Weights of a small sound classifier.
Data: trained on synthesized solo parts of chorales (CocoChorales), 39062 training examples, 115.3 epochs.
Rows from block 3 of a small sound classifier, named by matrix and row number. Rows with one number belong to one neuron. Each number is 500 + 40 x the weight over its row's rms, rounded and kept within 0 to 999. All counts start at 0. Numbers have three digits each.
After each neuron's rows are labels from the 100 clips, of 14848, where the neuron reaches its highest value: "lies over" is the class under the peak. Only what is clearly more common there than usual is listed. The data: synthesized solo parts of chorales (CocoChorales). In brackets: how many of the 100.
# fc1: MLP up (model.blocks.3.mlp.fc1.weight, 640x160), inputs 0-159
# fc2: MLP down (model.blocks.3.mlp.fc2.weight, 160x640, transposed), outputs 0-159

fc1.477:449528444485433464510572519490457528454540474520517453430454491509483489526457501540549573475497539538574482488475456526508512504578566520489516449440466564513499502502540478484489525509493497475536501543524534492524550531565513585512544488489560457562512578482482526468460559448518499561544589522508554485455425528503455631389529467519517506472546537496490530506516547523571518544521473516538533458478541504498542532496558464431522476529561420459482526528450494530546490556502486
fc2.477:528459556504522564462459508500494464562511452410529511533468554471518465531485530447539504604534456483524494519472502541454495535475487479514578446529510439440577508498507481492523502528503435486510453553513482516488541543578545494463512557587542446478592454484468470588474493513484513500492477558540491513459536467543535421489508535517479527575474540567521566525469474427462511554482488429486455483499418446532469511544497421486479448428540485549554528497546475487527545509539498
lies over: G4 (27)

fc1.176:510412508490435507446476541494498490442527536503563541473406498482495548518545522403464467474506442470491513535538467537477548529490492497562469445485467493491450416475498526376474487569444474470500455489522470541501485540455482458489486548439525482542480514465477476464521478542497462457492556567579459441483538504477457521499544521481459490482565483511485523477497524517504503459491504440430539518496467494506408448415535482565442507535482483437434521553556518537407455460527544
fc2.176:482565556452504502452547500546467518487545552468526443490564532483511462500521472525505456554508589478574525521400499456473481477506516500425477537577474483579499504456423428516551520464491498519506515497458453474534473438525533584472459504576445532529497530418572489558477528512507532505482507472513531538466552608545581448451498409499484521544460471515514499551570485505487475539472558504549470475431490471549557476541536446484535505526513556501524527470490470497546501539480499
lies over: silence (35)

fc1.586:540523496480518533548483458480495451539489491530528477468464463533549451503482475579506499535480430585444484506497551548561506535497470450441489527459509539541437509558503463494498453445458485517534504477518555468479440465503447542477494569453454464512600526476493576505537547495553525482507509512528470474525516558455500472519421523476503440494541542502492523478563477468496440500470500540497422469551479466513564517635527479482500427567475419559399483464495493506468431539500435
fc2.586:488519473485510555525445465509508532513474552437499612523510453517537506485522477480422494532575468527491545549570574470485498527571529509499453567528515518501540516470500502507520541487519443491498496452456535468453492489510536409575448455469471508551461554527462469438464541491508465506404502488475501437487475453473505470472484495523377553461490493477565517603469507506483484455499565576428527495458525516517408584529557483464521473508522491587549544514512484486529528491477508
lies over: B4 (27)

fc1.278:545553469488480564474561472498541511460572461531465436561490460540549523492513507467488522509498544489505570508443498550376492469539543464538423533509475550467533491498571612466446477427450489509470520518585470523564562516538513452527533501494499431548520458417538533497545430538474518486518554532492465526541552466503578499509528513520506456490515518492478565536487473598513475441501470482495494551473496528562435443520529524510535572451520470524488564480506464547533522494506497
fc2.278:443385534406452427576526481485584529558479508518479556532487550446575541518543473502496433494516524496496449513529502523549516440480408485465574516447508452515509461557440450442517501543480557499485505467489507472433555592536461513459475544459519489449458520501432521522461517494491529489439471488471451513508564505541552488473460438499566510484524554502525492545544483468502514497439571468475471471493515513514512507498533517487511616515481498521462452493458474426434472513492481
lies over: C#4 (33)

fc1.397:465536490434406493517533487562524500427522527521537555445467539516473540517540477530582488527494492594511437505497588477490520421448513501516452505536506574526485501485556462497523474556442444462483517546545455475546507504468473528566492471406529428516552470450450444427492494420470571502464582522499515484480467484541534505473443522470507444499513501482488521495449503504531450507460549502475440380445452494539526471474466458519570484466514463534494523463504544538527518507551534
fc2.397:477517568475534496505448532520445537546464555495461461484574515532536568451475486439459524488440507451500531533485450463478457597439528527490539537491508525495558471518525481448547489482520523567486528424480517543468483538534526556485459510530487564535518558479483547577537499505541436560498472481472503469463492521495461485538559531509500495484543505517492455552426460450479515483488430450513475421432495463462556508567508554506408551520450563589503476481476480456461618523470471
lies over: A#4 (29)

fc1.246:457523513539437528476479591499568515447553508467526439437490529509434468523467448530505457479442551406504519456505510524524523551574589516488523491491459495450516523463476465459478506488502477465505469506540508492508577605524563578567579480530530457541507515429440531498479519441448459612559472484461537533477533554515511534466517450517509502475538491503485500486499470525564561505458468470522547487477504463546541515495537440458511532479531388525503496523489557443511530561488504
fc2.246:479489553487440497457446482479494569519486481543466489447575466475499551482546562446467549567531480503473539538395564521437501517430516473470509508498516482441622487537499471481508499567474434476443527536473509491461494423464513441466533524561487447520498522518574501446524472496518544475545517516461518494532526553469465461533522493549476542541498559482519476441481522411487462511484534502478452478489443444594503516555488499547433405469507554541550564542519495491501512561524534
lies over: G4 (32)

fc1.134:523498544632553572468532499510535525483535486542535452485520541554495590503479592532454497472537511494473468456546470485481519477497479460526525548527435494507473446475482497512492467484531490461467435483563480504543522577518480490538488478510458515409512500527533552568512472538517493513573443523533512543478511546514487476514544464443564483405550504472469425522452576527577520469521467576564489540521408565519468538554563511497572565501542541454496540513493506472503524516507529
fc2.134:442475472473446452475461443550477528499542489502519483545484482569549518472532426526533490541589537473484456523514450462524479540513503490483566340531555492500515511526499535506457527425468466497549541531541531438481463515495545489477499455498463466499501462490449536456475405512526525463499543400500487524495484472486519454529463550542480560528505451498416611476502513535484548540459460557480477496476511428475495540528523417462465549498425525456465477424533505498484532447518504
lies over: D5 (34)

fc1.348:527486492532496507394535492459482525537532514462404521543536497539470546521575552502441556477515490494477483515468452513473507524423435534508518487451410514466446470499490453512516480512531522573432537446481436497426503493494511545569531567447501458547505549491447536486520549447493371519493500532537443481475471480507533485425492451509512507521523524447488466489489600487471528443505551492538460536536555567466454479490501552470486508506543483466451517554476555589511514494510583
fc2.348:435492569525549509455510475499510503482501461500405490586523442425507527485525514512490526430421568581484503445410529469492472576406503522471421472491486508528477527477526529484502536487525510499490571492503447474473475533512475437488452530474509421416496506478425472519513600471494410540469486525502499461480452484517444489541481504468500452468449487539468474387526476497488594447510511439529526495463500473496541480475512494456502430557515462487483470490494477523495442467496578
lies over: B3 (32)

fc1.365:559510489510434496415490554479473537468463505519552473491521520512456488504483567476484488562603503466436500506554530516493541441524510541456520506409495500468455523515474479503550533479410564544509490489469515464542483480494545480463478487494445478437584591474512463478555530421501509543501465530583476491517532420451551516582468542464514542509526484453553456543508435508459522510520546565461506476512554487446489520468467518590443452492434462488506492483441550471465534447575490
fc2.365:512496457467441538490472485494586479437457493480573362505464491518428411479538490477494459537497511535393501485571486553518474492462498455419494518512445491442445467537493456526522469469497508514557517449492470488553533511573500504444479425460487500517525560519482529475559487473526546474508490513542537476495477464486537562586474548522520496504504471444542457491536473527457476483507454526445566529527470414496525488467511467600507469558397495437502468524527538490538455503534507
lies over: C#4 (25)

fc1.50:515511522453445526486486483581568504543462566501462461452392495536478487486485521497477509513577468521539512490446550550518535500451443513396428494483517518415527493488544469501493526535464536529447447520498493505553488481474564452536503480470406529557463500543431564502513553519540521501453454445450483496523468541425508479484518481490517559531452516529451539500495442527445503482527552611538482479519509539534459521431491416437480443534524507512462517498506550573457440531533500
fc2.50:478501476531548476590515485481476470517552472448530524519474544551516594506502469534499407532420470471482525511514542534496485559577527499514491419509526441515483484539526460477541506536522452501473479554493562523522443485579483533555495491569588482485450528507508517430431492526438500548480520514558504513475483523515472512555517475487470537400445550418486456536543481487526529449487579521488509478529510525408446509515501525548466500573438505553581521565483512488456542515575530
lies over: B4 (39)

fc1.263:537501464446538487493457463465520530500503509467443553462484532545496478501501445527505495493532535566413545446517423438517525431545476415497502504467421501504488442417478512595543525547548430514457478518522477453502530513486523523467549518505533484538510443533480463440528507465505523541524558505526466435505533568516580577563580531499520545472515517513513453490463431469577496397459482446508492545500488482568571559470506501455461498526506473551498522559438447506531540496488461
fc2.263:549486464405508507568466486469523424491385495457517545500495521459515425531439555436485512548494468580499501460469526489457521511580523474554525494456512496544503532503481596537469512527521530470457532537547528565534537567456585593478521512465473529531501398569493487440519543502518532497490573482447494482537490515504500457522560505509517509515539530563480552502463482519481460462513450560484554537505544479510556556461484527457546484466514509490402497565495451518504500531498566
lies over: F5 (26)

fc1.604:496502489527473519479506524520459535502551469439467416457513545493511506519450469524473552484508547499532501534425469512465494541542570550491539533509505549485563512476548471558503527491503502455544472519483458540493571470482575690480512526512469489543520495460439566554514555459541475534557512589483480502491490532508495494461562469492561519550462555459494465551456514493525461546540539548554453445480562461493530571613499489480493494450503476500451480435542538459509533506530493
fc2.604:488506571404449469444525548476456520459528505417508466476522511545442471521477512489505526513538532437509533503481506495501476512493522542416509560584485481476507476474554466473520492508590447464529423548531473500506537548500491558518501527572496462435469485547533491548506564457571495499506513486506519511501505576574485476486475472522422440520468486487564512491556558502585450457475511438431440460457498543552492442514547474480551409480498460524491467486552600510520504555527559
lies over: G4 (25)

fc1.200:519445543476507486389548517468495530553476458477431501552541518527452554501592582488423530516473495500483486500425459485460510517421467517520524469476444541472487458463495485535479505489519526558432547454442434485467515495521525520573513541491496451520520547493406540487511598436504421512470488527525458482502467474545503477463460447502513492495563491466451473482490590475486541400494559459569477491539541564481415487498483540464501541522533494500488525510458561547533465477478544
fc2.200:470547576536524451459500525539485474474512453558430497547500461453468484507518523540452547447436571548456483462409525480473496487399470500486419445494504533531472559493521522487546528464531513540477562507528475487462498523490468469505441523473506406464518510511409466525507565469505387553465445453499460436466432439531477485540447501471510488491402527561482489429509480556486566478540465457565514529446489435507540500468514492463519449559521475453494492528521513503506468488494539
lies over: D#4 (26)

fc1.553:469528577493513505498604515502527558525554441431410505458500509487489570432520472540479567503501556502438492460505471555462605399575490459482480507527475558464543534546490517567434438434549446478505506524562591526541512469501490474522524476455523487551529480493504461456522517530512478520478412502456521509515522484433471513543525518502558527432561531528541498467540475587481472528474510481483476479482489491495446435466476512538485476543483504575457519472534505487490540568543466
fc2.553:417481579454547537568496459532402458515522455502544493486479471485495564522490504480422518471493522495553480431414456555563539555435491407534495510491538528521534417515503497504493551496513549416498505447537462527552499526527493469576504453528516464505555503464468549546549528488527513481526525489534462469449479410548538586485519516472554433541563486521537432499501537552552505491518539542500497514483474516504530488434511577492541590561507510470507448516491447498476474485452512
lies over: C#4 (27)

fc1.449:441433513474471458521519449429470532471516461495499512552470484481503511508510408538488554519472497488476495542434522511514481493553440503440562459506501502440462507583520527515512519516525548525490504526498424461466512535551412548458528566464483451542515440507439504498419478537484506449524463496521539539474512568583550581454496571477549485545505481439489526469441483467517531478492522547524469498459501540466484565498507517541468491441468523433418532475473581521502465542603403
fc2.449:487580496527503483527475523478534447443486525479471499585499440478538552538514556469548493460509487524485460490472532450391521561461469567548434501501411405459575481466483596512481565524549459494585473473422478428499531525414469508421465462511591452519487509477530472505595513485477519507553464513494480443534464435510500438517510479510535453477507525428474545526522540502526541482502466499496509526476524472541510501540501567537498481523504531424523489490558499517524539523473528
lies over: A#4 (35)

fc1.287:485545526442560543578522473539511541495503471583481559575512523437455547527487456529514581445567519511442505478481494546510520503531578451510573491465484581509458551526586474512485583480450561485443424509518449494436535529501459459528457511476531459482526541443501539541488463508532518500466495513530499474562574479503529478510507518501508474488525503541468460512553499447467495455453480541527437525491572456536402408546532534505528564493532528491482581462539539495505459494534461
fc2.287:496506537403462518581593519573540468473487475458425557499527534457565560453487478452505502405497496509579505491510479516521547483532427483532476536513511554527537490540518514528473544492498527502475488504471524444539509410527447432505535427455509500493494443463486445522547453518416486514512485561499450506492513464452492511458482512533568461511477534438531506548426501479452470499502503432413552497492512523432539444513426524557501483568552494477497470553482470466508577515517435
lies over: A#4 (30)

fc1.279:528505564476451477546502490453460483526544484466498515444473510558486540455547512525439442564547394480483484466501547590594444590476470502442494516553520518469459443449525473516545468455513506463470477500540478477477538475475461447466472572469416458539507468522472594531551508479451494514512501441578413466508502507459477456487540523534448489471448515476551574486518483490491429510559540545521527491457501435512463477531439495552497446477475492570479465428481483512527476502557489
fc2.279:496537500438436506573504504497520444469523510562537474447496480538511495581464543525509469445487523531530521535483447511517520499487508493414487447548535477528460602507496542526459554455493404505494494516475619516478512454562498453506468506505555565459439483525454485471482527529508493502439537485439442513515475545537535480553548520498411552546536581474519518536467484539496496504443504509503486545508484516484468535510570553483559431535541492494498505591534616566481444502555472
lies over: B4 (25)

fc1.258:461538476551498474430495524515528469490477573527436566445444525475532446499499466535493612478488474482502445502533491472515502632582460537444469535529484560485507458553475546532513528470580534511527473566463443566475505518510474516505514561448494518555460497470513478511454513533486596499505455508562462472511512465559469481540583549508533489431460496490444493499524537541465466538511502538500465473469580514555476478443518421509485528479475447507516431503432534559445461490463465
fc2.258:480468413579504428464494501501418493508520504534432510427426450478474453489545433485423494482473523428488544496554446500507514517492526496511455502530510516532556515529543509550451554472572508448473558508526500504557544498479461513540519535457519528548486523475461461571498520587516504389525445473438511465527539427566446546477515482463522556433490496486493537536549473484533453508475560450543528505507561580476469517462495470484430577456517514541515471423509504569491508485488516
lies over: A3 (32); A#3 (27)

fc1.306:494534428443440451482462497495521545453497515535532502459538451525527523558523542564469491513497502464524470489472460518557536500440459471566564493534511574533480485503496517483532521578439574492453549505587484492532499486493504457520494537480522473553582570436516575492476517514468456531519484531533523400531438531478454490501436559511507562511505526502533541533453509475533528474415578517593460470537535505437447538498448531511509522495573570498548509517556533480486570557446460
fc2.306:582520474517522451515437452520484528541489520462452484527532483497440496500537498452474505496542466512557477455523517481501525496479505518541514498513580436539490556495427413496524523453521497465445427500514520554616552529477496437467524459523474492516448426470571539514470520502429474581459492478532502485474458506509410538531518612474427421526498518501477498490577536508435477526509385443464477527441461517511524523515509548459518503540453487503489452441455443514515513437490500
lies over: A3 (30)

fc1.5:444442538561474517459540462465558498507464510463518462516429490533569483508483509494438475466522469474534482452512488533521550427465523476522561492507562537579557511458484527542485472527527511525487374484504470506468521508484461488514447455576518499547534422515555537482488410427487461559508524436468503518449497494454464533510497595537551516510517430517427540562539528430547522459447542576515481450498500552467498539526500487562501506515494512507481418427462537468484583504513490
fc2.5:468483561584505534480569517506548457495529490497504444504460474548579495457484569529415476474420508457498496452530498508519450418511466496544530548508489559526510512447439525487488481544567466517521401518501507551496497477467404479507392494542509517491514463542634507461460443487496523445475500502515513488490492471527427576512455583491536589495503485494484489571501463444513517511463512527445558476538495527548506573521475447491514516465576480513457484472502500434509498540516472
lies over: F5 (26)

fc1.172:589490501461552487555477450495499487532472468492504649445528568487468483507515467502525487469501472510500541518509438478499457475584438451520490499452455566536484443508479524577572582531454517428464499484495439519422531525497597537457489531474486478488518475619580528506533524429535481437504517458528429507544465499430521510514545504488472575503516504510427488482490436479526509452468488579492502558501475416541473493471485482485517507527458519540523456480475494515515526501520515
fc2.172:511487527396528491608425487504478527501477515466436511441540530521470455494518400493471456440451513475420502425501536537461536491542480448574430501482445461524479541437529493587482515550475464436489546531487487489501539495472539582454497497488515480522497452512536560484509518516493422453534525405500508505527472527488496544514510479466463538536545440594522431510466485503552541488471494529472485520526482484516535480448498522489459466469475388494507529548492395511482466531476543
lies over: B4 (39)

fc1.547:505556500473560521443513561510499501442503427431484431504524565501517461526487557471483549502493606523525465518395505450463484602450525449468508504521536558545552493422479510459488501477534492479498439488492441477517501518504511579570510514524446499518511473440457498528523546441486511550447463543483466482513496512492508402496587516522526515491448504464480415478577520515479490475557524491438460523489534454573546492564526538474515493451484494510535499459502533564492593518459572
fc2.547:543487514451454437455539537506437553524505535465464466461493493505466499548507522488481531515483467520459481545456527534551550532474477506499527450484430517462521513453540480527486499546511452496557509497536539604543506472471470575523510503485520468484500572455423414534491568497549459396512528569528516524539500587527442506467462496572461480484548440514515477514458554552493486514568574505506426551421482451514500490572493512444548445437506464504439433477513509487448525428467460
lies over: G4 (26)

fc1.253:463509560495443535505465512481540475490432564485449458492438534516533554509494497482522538451582560491514558504505482502494510479507460474504516460540456478454467605527499473543426514545484523525456464537528561489612511492450526395588507543450446422529493557475500450472515497514481447524524443498510527544514481563475502452467479513494518579472431499491507536528516523494491474466490558461516453384516473494468529514477504545532466482488500541539446500579551407550507442529519447
fc2.253:488555500510491425525568472574463595571464554492581561495503504504459508501482527491470445542477488545500459526552404468516493448492571545500591515485489501534488487498527502517479493492509495492535518469482435556447485499512568572470549454598507513527489468500453478534482499517461577501532578462497463565471482557513420510486522463520508552455542480512510505523472453455480469479576518461516570619517460560544559487520576529489496518516463461570529535510435494506521498523526519
lies over: D#4 (29)

fc1.218:513517483532516495512557469521579483470511477486496552458490529503519489528498467563430502539587503546476503604542513490504585543490543511423524460527478509512459420450368414447520500478530503470490534471516557520483447502511472528508537569533511564534516471465518547481455470465501488512545546496569481418442485509439550484446450479473492519458538562522517546477523447533412474524501493459543421438497513546520485482465473502482468527533562598481495528459448511474559518497539480
fc2.218:474492494478529547446446465520475447449499466499506501534542517505499552535477446476477510521521495504488482567489504430482524463458518525485471487561548460484540489398508485459460449487459576530473596495487449512507444387490528462429544467481475525475467533428516519502529527492514482501553421500459485492529521498500574538449491500518453438525567554513539521465478449493521585576447437459589432513425566490442419500475455534515524588509521542563544512541517508499514521518523495
lies over: silence (64)

fc1.500:497524535469485517467481460492559500525568541596571528508507544598518471500485581551523488528449459597488479439504515485598449514516578559527480529477520511452475527507507499501496526519547551501509601472448466615490520529509528504473478566479522451505476564495477578526511512459537545509549548575499482538490555495493560530560554454478512446444555502515508525501488513538485472434524444549500504470532542561510513459541543517571457476528543529488479540491488473548457468475428497
fc2.500:454513465490464488506477453525465477533447446485428503491491503454483498473461465508460490543557533468460529582487433546512556571570523485442567515484514514540482518503526458571488465447499466515492419553532592465450523456541475447519497446491515519600484451517538498459540543521500463542459508495449488433512496536546472432534469538492408446514379499488482528563467469493498540505495561520563491480520469489484505581423588509494528421498444479475505571495526487518498491522534524
lies over: A#4 (31)

fc1.224:517445509508480519382534502411507565479517522496406536520534521531494536536595579519471570440477471494500464464470514554499490567452468571523473464420401485481461504504467448521483456503452467550442482459481489523425457487527529519519506536470535433482547525484461488456519528496503435494484566521511424522445507515495528504481486461488519460480454517490483445433514556523461517504476524547585445548521551551485489430493492546522568462464520457473505518543533589480476513492475552
fc2.224:455475551518529504531476492511449495554540445486438478545538435431447474527488492509484546427472545572496484499439549431493480575437528567499469489517460484584513508511525480483453463511501534507477556481501459496462519511531473448476415537472511458480477531488437494512527556469448462552473513509453584490491431496510486467560478517443484473471477476565454474422512497473457530415538509470503542516427532524519530535471491559421546473591494456505491460502530433537505463521461621
lies over: A3 (29)

fc1.32:549468483434533476565432462478507496531438475448449613466475536458482496545530460539510485488470505532490532472520470498545517471576407442548517498472400533480511428434475565585531511540473509474462486468523441506451493543430571567444491516494484471519533464624537522485546488465549513474560552486501455511518467543468561524552541510487496572458531547527426461488528456480536495478498487558440498549469505458529518496456530502425482499544462476522497478486485449473491508479499505
fc2.32:482509484438529502582432505482476520511440529446470591419533534506471481472503450519528457458447482537451535441479555509500495483535449463584456407458492486518519537486503511539517505545480448451417525523496481524527552532456563564417564525496470477509454450590511538471495507515506439427520529399518502486541479486473527505520459491502486559520509447561533497522454479487553510438444478500470493526478474439522562485455460541545504494483520434500448492563477416538514490524499583
lies over: B4 (27)

fc1.273:455477575545476501431543444455571489500504515437522454544444524544548491526479532477484486432533471492503499470528522522535550435462519501571566482512531539601547492458451533527513491507509505525491396505501478490465524551497458508530440455576513461522515405484561537468492432446477450521502547461463500493463488463456483527493486609551559502504539424484438546561549526414526534471463533572513464463520491561484520565508486475573494483515491518494494467432484527482501568511493474
fc2.273:471486548583503527465555508508538478497533511524514452484475472558556481457504557527413471485427482435512487416542495504521445435486439469544517552512482558526518517428453550512512486537571470507509388507503495551492478458470401462495430506559509516496488452538627525447483432478482511456468499498536535507468491499531435578513457572508531578515500497496490496594520460461513529498447500520453543490539466523547520549540494461493532546465565472534480458479498492454517484532526456
lies over: F5 (28)

fc1.167:516532515491511499489529537466516513496488548573482522548540484451496492472481449527475536534507523572476455484540464522503590463519514559526556490461519489567478397498549438532493520452524547483406450571544509437391471458511527496417522536469491483518467515497453571559462481519494548505535513463443499483492511468478557548442521500496514566478482531507470429526570533557432506508553547458514472485496484485512479430525448535543442562533537619556513511506464496455467524506570466
fc2.167:498516451489545595610479486557508519460546400535449548469492492447495520545484492495494491391466483523565496483527469546507545490491440475469517489518563604507548455566466495404502521453537488513450516413511463509542505505485439487499479493507491599561485522458487503432508487514515469588468497506523487497460509523497451527422478495495437440510525443475546496495439450559456514536500491513412493502436530513506463487504504520487521547561481538426517521526526487438539458457480485
lies over: F#4 (26)

fc1.363:528513444471531525471572520455410457494465535502460507494488527594423479490505493453530575486565503489434518488466512456492524405488529515517484501509498521529424462550492503484568425522488541539545491466545552543474511489514516497493458521477484537516547590502458498457507528431459532509466496547577525538507538442384496535548445459456526576483542480451504524523548511548488506546587512592441534518492528491536479535424498505547515493515477494459466504419444531466472505431523505
fc2.363:585448506536488570510419453527513547518526471535563449490479472512533447563452561476435472495524549535449543481516515490513522516484451482455475512442444513525505555550472536506493613433486546497549508460506489560548586485562473527497446528508491522449545562489540473603486479502550467451536460519550520466473448513471505512509603558458472464567551482474545433515507501566469506457534540495448546497504490498493479529455529493538500468532475522505601546525546521511558492505449472
lies over: B3 (26)

fc1.161:522496464507521471496532473561512520442553574496479464508445476498493500433563526585474442590505493482448513564494523533545477484509450494486497465477557511496521495473529541498515494475496540510448476509485526440527497449544535557496533486500467453582507527529521586569501521452627435505482517512478455432520487508461562458491510466581465445459514528503551518536472482490467548517542542458525525446580487533520465578505503473536410455529466508519488545467478439486381441553465506
fc2.161:489547541473535547563456458499466448534534497507525524490461438553533519471468535477525477474478500482451544510495518590627521532550497517432496480558449479455465480492496468496491570477506447530400536534551543479496499467523525511530467501455497582500429504497461475465459535441494442528513493489572494522451546519513496482524531432492486561494470510448444481526444542478472528544459519627460494478516427470429427461480529472527558421534524505492532472535495513591523557473519481
lies over: B4 (27)

fc1.168:549541530579512555499557487496479545474575559541460530484620527496462559449593543537465497477440523535536531501523489579482490418530530516578498533484512433516566500474469482511568502477496519503570502492548588493452478540508465548451532448478483517441450455533580486484551477476461534536492508509520480491510503513525504479536538529543484515389494511490430431507470551538535527462474492546551545475509495496495475515573433477485516545523559489505593514479496522554520471438480495
fc2.168:463429503584475474524509488594536559496484566524484499456450493550479496495522448491548439577551505426496456558518521510570549553430495474483469416490494482436493462506473506563468489529556527547487497498526446535526551510427498460523488575505528428533512431502398564461490464493488560512436506479478516483509430556447533476496460477478493435547559422512502518521484424465500483569546515502518476469512463490430463562517497493474482472503457523532429461464498527519563491467488478
lies over: F#4 (25)

fc1.535:523556445543466535490528508526553503526551534486559478525535433563530522452433599489516493501529531480469600453464479479460445517528444513458524555475448521467504546441500483548500432484469524491459511480530486487534533557483565413494562497474456513469519505523494592524492502522454532551548441511494505538533587510472446490490416526471549527490471516419522536547504489541493516480524419510522496509535465532521548458462532535519544464457505465437435553490495477463563417489603491
fc2.535:511436443463477454509508390470491604502445532543509525490492541531427564552558409491464531519594455528475491492595441488463503485402544474490514477477488477499494535539496497525451561504514423434516480478480465555440516454552465524514484473492480467506533549499475475468524505542542528521504522480536579502487480540419467527516554526526567488441527496542456483511483498527516564514539582519452477438526546507455468495459520512435488506470488484591519447521426512482476527519450483
lies over: B3 (25)

fc1.156:593489526486471512497460466563486477467603555519522492551480542530492529479533497487525534504480470456447517552475561540516472492560463521435557480538569533569524494531494518533488401495476514509406538518448493549499471495601484464528468448542525523492536531482528500434441515387535538512458532435479449406476564521474501505533572420475450515508469486504509465529488532493508424499553516485504572513520524459534464519527563508531499460550501519520463572511512472596498504512474493
fc2.156:432498521493518515593517468575488436516454519532531485459506535535520527490467517426524429445497538525488480455454477499531495529476410446456402527500514475494460466440535520509506490550473510471497490485456574554512480407550548473464467485471501498519537498485487492527480491431524497483503544490545470543394492454567575481552498507532408469483529471527521540506523434506535450499530530482478590538433496508426444511474449479501491476451527473513519483443479466447398513576438479
lies over: A#4 (25)

fc1.579:500442516522489475527534529544506605490594468477443474538501588519470470563562448512517527560573512562572542578490556520468516528505487536456557538540523528503500505432475504491526456456490526464532487516508445472506443475490556486492546473501455548471441489471603586497523501463533485518513509526524536570473543559566449468528574507517477474445496464531507482476488492475417483556514440502540435483441529463534476512506450426472528518495491451524491468447503520484487534396475461
fc2.579:435474440450510541546455500532467472499488449485565453542547450508437478458462502513523489511424477540501461597487488516462479502445532527476486452552506444540499525419527502448561564541480551444451521499549548475508528447445540565532506534490525479624492551468515473451495550487535541512496498530486463461545516419447493480414480509430512544553422501545520467500521511452442461591443495476514467463527539495456583480477513499551476533458516507519476533493527564493550507552486508
lies over: silence (42)

fc1.272:491547450479498520478505511502403531483538441443487402497526563522536523526473466533511583479484502559523507554460459510456519530541565532489480509473491553521548518504530477551541532532527501446461501526491494563508562489499545632517510512509450529566562507466487561497482540504523475511558504552451469513441503491507466470463510437511565496524456571415505497549444542480521491544538556550536453417449543470466564605586524532525478490484526491511474447466526523485482562518538472
fc2.272:461519538402477476502529545455430554462518510383510452481530503499409496502482509484479537495519498465555550514487543497482474512546525477439516587584521495467505505445553469500485512481570453482572484498552509511473543493537528535500488522567503469465492513546518490584511542465563505504492485514532491541507528527537499475471510451532472457512470469497534503492515553475618469451424541416435460465466521549578488426522495462491570425461528450511490439472542575528502530541526558
lies over: G4 (25)

fc1.191:553533497456530498600469452482535478552453488433465596455503555494465460530510490505543468505524496562456532510529482510546507478578453413530518503456437532498498431452456525600562540532483498457432468482518449448452544557445595528473512544479495502501511441575562486496500525469530449456495554467517461483551469535487523529553569508505489573464516505521441486468437416478558534466464507556491517553466529451525528498513499497446449527520456505536445474527457456492490513508519533
fc2.191:505491537412513507555422510477487538468440469474473598426522508510477492525497445525484447467453513529495512420546534526460503479527463466530458439475500488567478526476521537552519510557510466424454530511489477507506513503481541587436544541477486481535481446582574523472504508518490459426481534446486497486508459583469540533523516432483516520511527473605534481530467500486524497423467451529479521485527465427560566465455434501523495458508511392481473486553474384490488476493499513
lies over: B4 (31); C5 (25)

fc1.575:399448538515500528486513450496523535543494514519388475510518489503464496496475468506462459507480439474481423422520525553459544490507512532520484427504528528537479562527544525413504448462504503420535534498482519445452564505519588541522507486515447533610532583469523502493454521527533552459464493482460519507519437558469488471513472519450497455497489486564490525482492526490460462576487463466467482555531530555459520410434505443563416484457451513516484516451577467508558465509493532
fc2.575:553539507524537481529490562529453458503529535536577486514531571485475475565427482511491566525506554580552492532466423494513558506456577471499518540500468486545473522440489550534505576586498498524502456555506484529528515476520538461517496515448532498473482478612487503514563519506524466476578484462527544453454472477479510540565546559536544547431481483486509510473413413544499500444492479510480490445531429505479492544527475535506532491552517483473543540468408531530468609472499457
lies over: D#4 (25)